Weights of a small contrastive image-text model.
Model: 64-pixel images, encoder arch pvt, encoder norm layernorm, encoder activation gelu, encoder patch size [4, 4], encoder depths [3, 3, 3], encoder widths [48, 96, 192], text encoder norm layernorm.
Training: adamw at rate 0.0012, batches of 256.
Data: 203450 training examples, 8.6 epochs.
Rows from block 2 of the text encoder of a small contrastive image-text model, named by matrix and row number. Rows with one number belong to one neuron. Each number is 128 + 32 x the weight over its row's rms, rounded and kept within 0 to 255. All counts start at 0. Numbers have three digits each. After the name is the row's rms in percent of the matrix's.
After each neuron's rows are labels from the 100 texts, of 14848, where the neuron reaches its highest value: "fires on" is the input token at the peak. Only what is clearly more common there than usual is listed. The data: photos with spoken descriptions (Open Images, Localized Narratives).
# fc1: MLP up (text_encoder.blocks.2.mlp.fc1.weight, 768x128), inputs 0-63
# fc2: MLP down (text_encoder.blocks.2.mlp.fc2.weight, 128x768, transposed), outputs 0-63

fc1.56 058:115118138112095172119142161145105134162140159150200091154119131133110161134104069122175147163112074170127107152183158172189159134103133123156181103083104132125158109194166152083199078106085171
fc2.56 058:097145131102165165082127089128153121139110166169115125101126174152129136158187066154113124156120210121149100122115130112107140115085157137147154145139109124122158190100132107133088119113129136
fires on: "green"; "flower"; "."; "flowers"

fc1.245 172:185088181145101088133079118168154128141167098148121105124155055121124079068151098067154151140178143182102147176137110094150118105103097183108113152104160187118131117121148102132178107086098131
fc2.245 169:099127189114031158084095102117123113093095131167071146158119125146134104123192110132130184134120106109137149136087099100097114146104082194124106156116091116143121078186156157152204107091125138
fires on: "wooden"; "on"; "bottom"

fc1.390 175:118088151157108100129117111165121183127083184149155144140103165123197155169097053141130148051132124108143108086125156134159161113159094106101149123168114137092195135163141082150146153174197126
fc2.390 152:011068133096135109176112121102139098096130170110101116171138111112123138168109132135137088129153080171110082135168137100119174137146151162121109113157117090125126142128149097182156096130136116
fires on: "blazer"; "mic"; "smiling"

fc1.141 054:056170155151102120160166107154128098118088100157135102137087140146148084136162162166119135085161188088117140161122126145095123131053115111114098114093174148104100086200135155081082106106085136
fc2.141 055:139107186127144160146226112146142103126108100132141093103161132129063122172169145150120164083130087157163104145104119094128065147107096127112157171099109132066135152117142088149155112101174106
fires on: "flowers"; "left"

fc1.51 053:172055126101164135151127141182085145105137088121050118141107135142066133153116148147095124086104061136160109140151109135131129156142107152123134096166096149134084139123068106095108066121128108
fc2.51 061:111103129129128136122195163079100187101123091128074098182105111140133099093106139109123129141103096151137186079190158133106133114162130054144087122139132145135142050088150122133103129136148175
fires on: "board"; "paper"; "a"; "sheet"

fc1.264 050:155163129139113177184093155054143108095076109110064182145147131189153105149110081149115163133065147149126139119146078145147107192120106080122114165128144122136114168150148120166132089082118173
fc2.264 058:117120128139109178130133127183119133130108116101051113177117192104169066091178191082175127111137166144122143142093096167127097147129117126136102103105130112171108094090169087134126153149141168
fires on: "two"; "white"

fc1.310 050:160069110152165133122177138185114166177063151087081100175087120101118140191128100115084171112117114168123107175154097159166083091126112117160110120087182119090128084064145137148181083096205128
fc2.310 056:101146130128126165110142106083094193074103139121107103156124132167075145142152134153172165109079146149174147052161154182108170117099123148110175090135137110092078087082166113129092088123114123
fires on: "board"; "screen"

fc1.464 051:091174138156153164163095074154185150161132126086145176159107181119130105143092144105131089168137151085163152157096159088134154095140160198113090171057102073079153091152109134096088142114102093
fc2.464 065:089138115137127090175051139159126091134093106168150137155133099161107133135071091158137088098160189057107073156115151102131113135114141153115097114106124154110091127144086117152083145131164151
fires on: "flowers"; "flying"; "dancing"; "faces"

fc1.400 162:131135114138097074139117146175116117111158121125085143097045121142173136083130117111140138080105095131115068158150139130155082142151160114108092126134107140096096209131190113143107155137155129
fc2.400 143:122166091121097085139070096139144056082170128087134174075121144141154149086190142139160120114088110127127131113134154129095117095143164085160137050075101106072146099155163162126143126140154152
fires on: "."

fc1.220 049:136148180114190091142182102107090109127075111159152175124118173110169098107119204086177113169084159083104168140090100122098126121125117100055114155120059098120139123174106073109102093134131131
fc2.220 050:095086135169118161180186144146162123114181107120169132109064126158092139117141176118180078123140201126146095181152123076130149146091118116127118174125161117118121126152119137148094153156128160
fires on: "red"; "stage"; "group"; "some"

fc1.8 050:100144189122100165165118146115106152179091094150162092090161165086160195082119179086130106115138161103074054139117107104121098180037145094164128167128136156124140111120109146125079088112084075
fc2.8 057:153169101138082131118236163153126163079144119126101122062162134084087160134143170109114167147088138149121176106123088149063183114078132118112134162107119149154124164145110091116138109162116122
fires on: "green"; "plants"; "sitting"; "there"

fc1.331 046:105086176140095124135160138165124145154178119155179098085156092101142149130148081224159180068148137126100129097144146164138092141159119134169157139088143127092091099123169132083129081111122155
fc2.331 044:114083139147084097126182111142127127096148144151086139118165148138102182168143144167165204114148127142144123156158109086121128090053145132119145069173152108174090174077105198122142140128194073
fires on: "board"; "poster"; "painting"; "there"

fc1.569 187:119134186136100072139078094166138069145126174117133126088143074102113114108155088112164124147138113169126128207147114048125131087149081147131054153141120173145163103138121115135164129109125111
fc2.569 198:129130161140122088097127118170093046117069193111161133144154122107159107108194100128080159141137136148122075165128139076115173121107079160124067123084106134122059127153098135146133108109150151
fires on: "."; "which"; "and"

fc1.397 053:124196109082155138159123103166125097171131130167142106092084155144131155141146105102078128136187149154133190106164147136117132121104156185137141158123068167099139144166070106140119151104070209
fc2.397 051:092087109156191113134073194142195107137104097183191113124121061114144117159120161116120077120108162061119127153059125072112079063108132145162163144174081127163147115140089110129098089121136065
fires on: "flowers"; "red"

fc1.734 173:136184114102117126129151138141178113105201135099094175168106125138161101126075116151176155072116116134156131163162121127145084137086155118160132167158101136115115154135157084169151116146164134
fc2.734 147:077105110109116157141102165132173181106112115131067115112086112170175118164157108152116213106130173129126136090138186139105068117095136157148103063073150102124176127183165164138162123145134143
fires on: "flowers"; "flower"; "buds"

fc1.727 053:154127124132113111168079075105108092158109113121133132129106078155144173205103126123086152134156100126123100063130151148093156153125152166194117143151108090048109142134164099091164148073131162
fc2.727 056:125137092122185139154048203163155084099128173170094158180132137133131117165136128143157034105111147073141121124152096074159068107138114107106085124129091180137121091125091141114135164105190172
fires on: "right"; "some"

fc1.495 106:131169120208105158100176204141097131176132196136122100110132148112128124111143136124166095141100182075105146140150123167107151066127133140110112068147150125102120168125139155163135145164133173
fc2.495 099:102128125146114116133089174081179216147061090144181136132057122111151156142140146130095106107115108155100099067121161108116129174154138124131127120113123134132185191085083140155119121114109105
fires on: "the"; "riding"; "path"; "back"

fc1.259 045:187111118065094088159151129184164178099134142185160116125105150183118114107135138165127113143108138184183093065165102149176100126118086129113119116155122165084090147125113171088157096164155111
fc2.259 048:163090110177113130109208122093131168117165141129088110100141152099086161200123108092120196149128150189165141133127158140125094157064178127165137178120154110136138125089171125143079129158168073
fires on: "board"; "blurred"; "flower"; "green"

fc1.117 052:149138137108147116181101173101091155136068118102096137127125153075135137155146126132130175137167159145103140167111128153192158165117110121146142126173150137135074068090173134165104065089129091
fc2.117 063:135118135120123148114140149083161172089214135169140130099146143121139173100093116126154194134096079174119135167138117128080151109133140130156171151108179098150143137165123119131187138140091076
fires on: "front"; "photo"

fc1.389 158:115170106184128094146173153181105127161151131062091158111087180128165123124135105151163145046089107112156136113130126153138072143135148095173126131128114118092088160174159129096146143184155148
fc2.389 169:125186081128087140127101103126116132072141116147124182119122172141173150138171121157132154086098093153103139114117181108110100119131111138178098073099128094110137081145171165119128149136106154
fires on: "flowers"; "group"

fc1.398 051:085140095092099081091118131093114144155032157117146098126168174162135083142156124146074083094145120083074144143166096095109127106158066110147147148068160111102128076193096142156074202147097143
fc2.398 059:113103116131143151074113089100133101122150159118153170101119128173064155132130113076102135095140104104117074129153150111056123109141082089153076138082137146128120118094076114113083143176117103
fires on: "the"; "which"; "behind"

fc1.520 050:079094143130141145159132168167105123119100149116107108113141169127160101131062100145097077148166101161133171105104179096126134075170143078177117098152120143074125086095143164097094107087132135
fc2.520 054:108114158108181171109124118119138078100181135170186099092121081157189078178169135165130062134114103118109089083103135127136181094159174181169141073145114135168109118142137093152086142149098084
fires on: "right"; "in"; "stones"

fc1.137 182:133180120084111126122189120136157125134210174066157159154102137117157131114084118130150152069145128141197153165158147143128087144114120132149088148149089140119092193159165111166128133120191158
fc2.137 192:087110104075120158103112160148157169088076094116064126141095094165171118163133110134121174110146167169129106073143162108094091099109164137171135111115131100115162119188178142122151128141123129
fires on: "flowers"; "flower"; "green"; "buds"

fc1.403 052:175138138106099076120129133089159086129110139161082130092095155123123179109133163119101095110153116107140138105116098147113139124112098164190076160108144100182159077147159138114124114141097119
fc2.403 054:154141081152115111173122180110133103142130106136136136169143146150147114082152173145144123096160088093153116107128113111139143080183172170115097153141149117117157140107058150171164147122122138
fires on: "right"; "left"

fc1.373 049:104145093143074114155136148172148142158123151110129182145081133094157126092152146117086097142080098106113123092116150183118134123069153107091117113148096085127111135090095104141124100074107194
fc2.373 047:141148148149131143161207155057164167086115156132056102104074180102152155110104152097117164123155134176173129152193142086110120158069125110158103185122143127051140117115104132157102133108125236
fires on: "green"; "flower"; "plant"

fc1.599 048:114074117124153116117141149172114127085082170137156135103125120145198138156087071171144143172158152217162117156105091139136088078102170152117084134145138202114117142113096161101084113121120120
fc2.599 051:110028152096167118062170079119127183116135127139171091068110126146117153148126122101150098128153149137154040106150111149109113159088164138158100111117115161084129089085124109154116181189134170
fires on: "."; "left"; "back"

fc1.633 051:098130101116117178170112093100143079156082129129082151103086115068145168090166152111145082107087117088090163164134131176127125107123144199118155108178173094095094144157177110166093107134134102
fc2.633 053:144130104136101110152161155069154104137140112153187123146127078142097100065136175119176125050098157123131137119170158060125149130175151112157118142150135130169153133185120181083136139142080148
fires on: "front"; "photo"

fc1.507 052:151124134132058126150162100119077092126105106135070106072158141116226140146113062176077154113131090171136160148087133092196123072105130138102130116130136142115098183106091133114124097159147096
fc2.507 057:117123166100076119056111135080113179147090155131164070096122171169133088138212094128147159108137092122122145086114118148164156136147142137178143113182115140148122102110139125124118097123183181
fires on: "board"; "there"

fc1.402 047:146173097127130139108143159148139154098194102148175151095088135097181153071122141164093138133168096146100123171071118128174093151107163151161064205090146090078100105196143137109112147130120087
fc2.402 053:090155081173149093142129122103169122127141140146119141087168135112112130148127161132164135160160143121155172178058168050125082094094155138177137177123166140146154148126118148102148112098147090
fires on: "flowers"; "fruits"

fc1.659 058:135064112126124177109097107105120101177106146114149126116164157189109196086123155092079181126142165159082159105153074150146136147125135111118159155088124113093160107171088147148184161148109148
fc2.659 058:145125126128109157181188162127163138129158091138092115120162112138089162079117159133103176134046134109114143129101098107109156104097147114122111154128145152179153169160105162053158115182105085
fires on: "front"; "there"

fc1.557 055:169102080123144097075090154121111122151199154140141178132114141079107125160188161124114123083105147127063115070174195118111125108110132143131167157177126099142165115121163104155110113078095128
fc2.557 056:145123104089098133071066154103143106138133159150143093091135082095142075198133099144114106092111125076104159149124127093159180092164134161125125146171088140171152105155161142133090092198117105
fires on: "front"; "dry"; "benches"; "is"

fc1.32 056:169090113095127123122106076113069144163132179165079115110156151153161139154082171162097119120096074142156064165095132092058139129131112125146140094060154103149122162119146154083075131117085164
fc2.32 061:187175058127117163123119124153123119098097152068066119147100133128168087136167132099140115138120093154134142117088093125111120186152076129128056078135105183127133124096109134093074128137146182
fires on: "two"

fc1.343 045:132085077080164163145156107084139084036140094139157176085139120147062106142100126154072144103107148115136185135108152110191148103153117136093091096097135122122186184100110120106099174089102170
fc2.343 048:081114103076118130097179114168164160135116118147154163107098152128172152165173125082150106158170162102132150105032107168122099135150138142131065124142081171149185100099163133122157129174076087
fires on: "right"; "pipes"; "vase"

fc1.489 049:102169082150090131182071114162164139174066100172161162119178155109172071163138143081046127086118136110136138181133141154134127149133142169138092163145074150092103165096093155107122144089176168
fc2.489 051:147122136177161084146151123083153162101150133187057168131131137189101132104135156087074100164124105066169083099070113090129115117140146100129058157140125116112175117119124124151127139098157136
fires on: "right"; "left"; "back"; "blurry"

fc1.79 048:134093091137116138129127182108194138106199172134079134145187134163094176162165081120117104111105152141134120155129124158059139181100107064187119111107097143069140109135172149125145088131148150
fc2.79 047:149086160122152151138183109178063122127142145134056117112049133112185113123144152048128151135126118134173124093121100163154101137156086094133099154109148120155140085077138105103147115101173085
fires on: "two"; "has"

fc1.161 044:132179095099102076185181112128097147122177142129141202076162094129131112099077104216142140140140174096117185133093124148063136135154154110123109189061109114163156132127164085127148125056125079
fc2.161 048:067103093145127129123146168162107097099073064171105156179175168148170120129181140087153161142137162153183104143092122137153040120149082092072082117121166143116117129119105128181097143146134124
fires on: "right"; "person"; "left"