From a checkpoint of a small contrastive image-text model: text encoder width 128.
Rows from block 2 of the text encoder of a small contrastive image-text model, named by matrix and row number. Rows with one number belong to one neuron. Each number is 128 + 32 x the weight over its row's rms, rounded and kept within 0 to 255. All counts start at 0. Numbers have three digits each. After the name is the row's rms in percent of the matrix's.
After each neuron's rows are labels from the 100 texts, of 14848, where the neuron reaches its highest value: "tokens" is the input token at the peak. Only what is clearly more common there than usual is listed. The data: photos with spoken descriptions (Open Images, Localized Narratives). In brackets: how many of the 100.
# fc1: MLP up (text_encoder.blocks.2.mlp.fc1.weight, 768x128), inputs 0-63
# fc2: MLP down (text_encoder.blocks.2.mlp.fc2.weight, 128x768, transposed), outputs 0-63

fc1.709 056:076109181100077139116167100180125093122137091119160118146076087143096117166147119165065126101114167143146124154127162181124187147133112084140100130056119105116106123138132100101101110164105183
fc2.709 053:122153150162157184158170173143131120119032121075119162159123111163103180151178143159167124177104134099122144162153078157098069104066089116086144108082134152111170141110124092109067110084141121
tokens: "there" (19); "flowers" (9); "tree" (7)

fc1.586 116:105083158117125112188116113178125107091128186105160148090138100138158143148138068097102168112077078142120095162139153067120166126086081160118071093161148100199152116090148149136189118122158113
fc2.586 115:167178106114140097070102129139125125086081132097141138160103175138157101115166148100096076124081145195121141116080151090201121138097122156127162074114107126139104061135148163102130173102121141
tokens: "in" (32); "wall" (25); "clouds" (11)

fc1.681 055:102203146138117106190132097158160169179136109125118118194098104101151036116140089148101100126108111101111114179160133149134145141163122154124086093115116159085155088153115169161170135146173120
fc2.681 064:140131171114098117127124100042112172135104146125121128158155178171159084183161114136161096168081101116147142069096144173120099147102150149157137126096128137097146144058094111157074148088169169
tokens: "face" (28); "left" (17); "mic" (8)

fc1.688 052:116087151121147146087046121181136120106131115104177153112137109095070070157153116102151138136149097092132095087181210091114128107108129138127110124090078115102197162094107052105145131131134154
fc2.688 062:119181167131154167149119114105146066121111166168205125126171132136132113167145095186162153142089147134121087109123142131114113131147142168098163123090091103140118072127182102159029160094161141
tokens: "orange" (11); "red" (10); "stars" (9); "flag" (8)

fc1.67 048:153115137112044087132107081122153096128159123140131155177125120154113118206148091130130094077123112082186042098164211109137140141165103106102141102142143123156182192092107133097200135123108140
fc2.67 052:087162120104123154079095092140083101118099134079086064084133122113113123129109085136208087136149149128173088084143142120131060096114088131092158104106133127104075109069139102114088106086158152
tokens: "face" (30); "with" (10)

fc1.256 047:100116134131128204114118179132110105144182168094068146155150096121105125090114160165105111095175158136080161067129129118132161093113096057109109078136121170140165095150133117132069198080074095
fc2.256 056:165079090108081127083164086110153131101117164132148140069114144084162142118172144130114169114164079122117176100113121169128119129149162115182132113154129153184160159177097097146154127124092144
tokens: "in" (27); "and" (16); "to" (12); "at" (9)

fc1.195 049:117078110106145122176139145148158137122145164165159126153118150100206069131104107085156099169056080132167080058146151147100082151205088133163103151096115121096153099119099082107085096081142129
fc2.195 059:089142106103162108108113129144098164123128111126118155116148160131143166179122065082181057138140145081196089116130152157103100150115116197148094107114144156104159116034103148136085205138170144
tokens: "face" (39)

fc1.685 100:138079129144132170169152166171133134148186117093141087098149150170124150147176087113162146076115075160131086125136118164094131086102087142086051083193136083142125111113181137155176136173132147
fc2.685 106:160130066099101169059108120093148131095091100148108125178086124115117060107109124144119135128074105133162173113118145113148102144105126192112178069104108111148124100072184156091151131076150157
tokens: "in" (24); "of" (24); "the" (18)

fc1.342 050:115122167174144139105107152125093146074147179091115132141135136092156130193133149127143150113109168110162172089115172084129152093146163132136135147136093096061110102113134169166140110084144167
fc2.342 050:148183155122101147115095097093121174137181149119157125196120150185182093129074087097083062161125127121143115126122139119139165157110153150151065144133117130166092055110157098137110085130172123
tokens: "window" (67); "is" (12)

fc1.434 053:159137114154142128101134117121119106061150121092158150183107148129104180145175087132067156139144121153076103164165078093131095125086150155111151118179078138108139144180112141116072119139171190
fc2.434 059:115090175101156171128167107126194128130184142135141115115160110133083156121116151118103101131153153100164076120146116133097182105132177130173165145169087126163115157093153115116138127150169154
tokens: "there" (48); "holding" (25)

fc1.335 052:138101091089109115186152181162121161156101123144153098112119078126147072137162086158168137136094117137124067099127102063193127105159108117141131131126159168135120121071156173092132072141133159
fc2.335 053:115084110133113155115134141127146154138132129112116139178077120156154122171133118090055131127147199181105151079125132145093137166121122177153130099148169136148120075065175145096066115178174108
tokens: "board" (54); "tent" (13)

fc1.26 136:168129107176111188140191188129069191162124164093153088164151149138145118154100120142165151116145201088169144106144108128086177110127137131112108072176117155159139138166129118132174124150141117
fc2.26 143:104108088186155088127095169102129195135145096085137152130113159093169148160131145170101126102132137188126129093111122107093165126131148098162126067112141157096149178046096093154117112135135089
tokens: "mic" (17)

fc1.406 155:118123127081124102114122176125137151108121101112157168112065135126111110047145133140126139151160126181149095119180136056150167097099169139159120057137130189140083211119174123200106126114149097
fc2.406 154:131098110161149129171149178116118151169140096038181120160126171124096129142149108128078099110145064140114162137176123126166170091074154085113158086129118128161183163102086169115044145157115126
tokens: "art" (25); "drawing" (16); "sketch" (13); "photograph" (11)

fc1.297 156:142132152079092107110072134150133121132139105116116195113125062079105122083099130101176113139142116164171131126198118103155142112125122120153112093174129193117154157080175129191143130117156089
fc2.297 139:079127133143144189137150148122154182142122119060159130173142101143121097148116105149114143097140072143162124138155138114105167145085142123112154123121115107138185157055089166147132103155128095
tokens: "art" (26); "paper" (23); "painting" (11); "frame" (11)

fc1.506 189:167127125151082167101158138124110161143127183047170075125123148068139153124096111152142161067114130091158088110132189178089145111174096097097116109155127140184178174172144143136116152108233147
fc2.506 208:065152133138159077109085068144143104157124148103098153149166128142153142115112157176195136077074117190164147085123158164135101136126090074141125154183107081118137079147134177091144157205166073
tokens: "there" (23); "he" (15); "his" (10)

fc1.551 151:135119156165109143129122141137081129091136105152106148121101110088111044081084105098150163139184121163085099161146138134124169127128105207153105040094091177161133143122195124131104147079115142
fc2.551 171:106081142205138117155145178174080152132032137149131137119083190166161159084141105112119083113149112134111080113160095104149149091121140153144082081105099120158142187179146128135090116149148109
tokens: "orange" (29); "color" (20); "red" (9); "item" (8)

fc1.36 051:104153163136091159085108129109155190097120069126162135133171142110132102046133079094136127159081164075083161115154115138129089099129106134160133064170092122143146154124094177154153146161166091
fc2.36 056:124136116044137108083145117086130124151127167124119156121172179118162147100103119136104162165127155150098191104120072129145157121144129139104140141143163132157156162145173042109139064130169137
tokens: "there" (14); "it" (13); "something" (10); "laptop" (10)

fc1.528 051:081113144129082083128167158135171159108135107126119157137131090157086106086097127080116151109152185080111134122161075139119071103112137178107030186119115134168161142156160123089169153117134174
fc2.528 054:099131115161099150113130107110179140179124098141158075153158118137130121107132095137136149123139188138100056108107181105155109136159128146131089151128113049074103170193096130179147154093162153
tokens: "red" (56); "pink" (20)

fc1.112 050:114082182130120111130129118150113134165161145123133109078137089112158106141158168098069101154115126112127177143108148190090136113174147090129134120148132091168151090146092057173095178157129109
fc2.112 066:130160124161175148148055140175077127139092110151094096166128149073129102151142140073122100141156156105145107163136095124154109137110106133153141094125075111103169176141070149165143187138107164
tokens: "four" (20); "them" (11); "old" (8); "they" (7)

fc1.325 052:164148101109137159065107115144179114144140125157129108139074168152082198078096135118148137146189168098158127171141138093132161163116069108183085155086151109187186099148166128115088120124112089
fc2.325 050:095135138202106129134103151106142054119158151125175118166124101147110110119074118141162130149126114108113112195119155088119102123124164081154139176166133057150108137172135131151137072080196082
tokens: "red" (32); "colored" (8)

fc1.514 048:118171119124119138176157162136113224139183099097074096089144101129138194111131091102108102114116134146155109116113150164155136145080159145123185115182160183174141121122089154137094116184138149
fc2.514 054:135088103145158112082133110093112168136145095130102106149098145124124169152092153066137173193131113171113175129149101133153171143134103154113130100103148091101163122087072167124119135149139120
tokens: "window" (18); "sitting" (14); "board" (12); "blurred" (8)

fc1.107 162:149094194132073148128136171135120127110116146135110147141090138106139097111071083108159145116183094145133100150117153107100198096194119172118130137157110197142168175165184147158139148127193139
fc2.107 163:127101154203141118090141125150084110150108139185114102131099155140170125090113127171156127147098157126139168108142100123163089114162047141113080136079105122154111158184133169114110136175155093
tokens: "face" (13)

fc1.502 047:141174117136087132128144150171128138103117168125092086100100107123077151184138103092143104102156129172102172190189096130101164138174117100149096151067115115083149102134118144131103195088138147
fc2.502 059:152125180133140130147138125041126141118153118153148131112177133190127118114206092151171156114091094085114048101130191090139096067220184109107109144141147089110112158149103158125093168102146140
tokens: "red" (36); "." (18); "cartoon" (10); "mask" (7)

fc1.703 059:160104099119163091167172126133107062115056108140094179095156129192122111126159123164103111105153159104107209127098162116121149155164119124143091143135101158087182159123117100068097168098185084
fc2.703 072:119109143128096133126129124135156161122129076089136133098082127117109044117174150100159163116123042125129111106084141115130152113201137096096108113126125174146088062128149103120107096130159129
tokens: "in" (19); "and" (15); "top" (9); "is" (9)

fc1.748 053:145146162164146133138126139165094204112119169127129089165180112162134099087102182192103088133151135138106136109129092091127101167107167132181095112153154178102100140141089105104109146124211086
fc2.748 056:113130094093106162098158141095115143148109130063131098181157132140157144098103110103108105151129112182122129155169134154129145155125140133110146083149096175099084133116191101077100112127067113
tokens: "car" (80); "screen" (7)

fc1.298 176:161091165187102125138148098173116111163138123124070149172117170055108095105089092115224121105113091140156157161163083122157160098160151134170117134155093164141141142088155095125150169098133132
fc2.298 149:131076163116151135075134127183113135116066185181075147156158120168166127150117066121123133118147133096125106078146091125128172098119133151099128172101152115120090144239114120148131158154164068
tokens: "in" (38); "the" (28)

fc1.290 050:072094164104207108137148124152121056168153084059153094124115143103146108194181164121130148125106130161130087133097124129142167168067176190162197150173103162096156126085141135111126130080130123
fc2.290 050:138104140153135158147090218176113153094137166171154157121183088168085111134129155150130173159127124114151104100140131124156156102159146089135131105167115168192089146146142079144131152177084126
tokens: "in" (87)

fc1.156 049:130105112131146124088179058135167097111095043161161122118103105124160142155138137169083131140112120127079121104127142147095105135160087115166169114140184097151096121122116147144159087118161174
fc2.156 049:147164100140081148093110121153131135140093147138105127100149132095133112123184120198136125150123135168123173098069075135123133128098124110136136092118138109155169098085138080150145097164136135
tokens: "board" (14); "chairs" (14); "wooden" (8)

fc1.368 137:115117141203091115126077175125070174159178135145146133135123137085115111126102102112117139148151172091108113146128105158058189134120094167124124056148129177117142141104115124116121114129155089
fc2.368 129:121086149167100115096084121056139211106124100132171135143117133038125111124119141148136107122165137139161122116128142110089149180149158143145181079054133149150136192157092162146124126116172074
tokens: "there" (21); "sun" (17); "on" (15)

fc1.411 128:147139136122110162128164152155099155139119170052160133135150141118152160174117091140170137080133176093154108109140108142089181081134107128100084093171133117145160145197139088165134144178190110
fc2.411 153:069098119171140105121115145071116145113130128077136161125123151106148174153131140161070134096143150165142072077131115105079198091153129095166113064146117131143149193078096093171127128157170071
tokens: "mic" (45); "smiling" (11); "white" (8)

fc1.559 050:118126101144124144119168181079162195080139145127108173138150072166148180077122108070122159164154052176154151118132158156102188104093176139179151126121158090082091140106135164083128150167154111
fc2.559 050:123148113038113138109129118131147191166142111113129127186145131052159133156162108167157102134137118099117147172145107149187091137166166137130126117119139190118151126100131130152134133155171097
tokens: "window" (35); "cars" (13); "photo" (8); "book" (7)

fc1.455 187:119128168091117088163096166115142159149173104113130169114107084099115115093087104118139150144166122162177114131206149078132149115133128133140097067157135187167125194070156137179135125108135062
fc2.455 211:093091135137140155163139123135151174163118113065150127148118099110097114121096073138131112115140025150154155127214133123144179093128156106140154125125110144173182151063116154122076116146137097
tokens: "art" (21); "painting" (17); "sketch" (13); "paper" (8)

fc1.391 051:146127179167136116138182110104131176075188087133131125086177144081139062160149137151086176072120139136134108115074106121108092099112048121108091177111117096095078125117141131147129080100111080
fc2.391 051:216090102138073148074166104075128192147107143091095072118105076140096125157137085125112191109153103147161096119153089149119104148135073108139120109095129123093096118100157155138158103123112117
tokens: "window" (62); "curtain" (12); "wooden" (12); "board" (11)

fc1.287 137:094121117132174106187144126189118145176117108019103146120143134164146108091132112133153163122081134150150105115183122080125128111078185127138095109122123108166131140168116133103168127164147089
fc2.287 159:142136105134158112151102106143112133169116106113148164174161135139142108106129140170169094138140090194138136135126121091121158158091131163162110101107114122126111058106072132072148104133130126
tokens: "in" (12); "foreground" (10); "there" (10)

fc1.11 051:127099111089171101070154128068075137084126122173178117140068125099085159088109089159117148114065122137090128111125077129060094119153058104136122110085159186101172155151121111149140102076090144
fc2.11 047:123155107207115184085112098124117139088140124176127169128073128181105144138156132111119117164107108150176145117184139161063117113111100134097133046138139142128118132071100099148099099139094132
tokens: "there" (28); "i" (7); "can" (7)

fc1.273 049:088103150106181134112124137161101122149211128116181165163118086168108160127149161097080105069096144069089100101125164134119153135136147177192136143154167107095087128073162154078090112108175170
fc2.273 053:177174113170120153113184134137148157102130148117125101143116068145124085169149178190122134162127122108151215088149101165176203151129108093115095143187067109180123141084150113148124108115162110
tokens: "window" (9); "blurry" (7); "grass" (7)

fc1.2 160:121153134188113109114142096133093131116106127099105167122132159059088101127128130126255163107096142116142161138159077139139121115163149076171164121188123176133143135076140111121116120140137098
fc2.2 146:122065178123119161084109119180128111092127127195110121157140136211119150179078093107118082162144136057128119099122086173159155122114147130103202209065115154111120137164147128126124160108135097
tokens: "there" (26); "can" (8); "side" (7)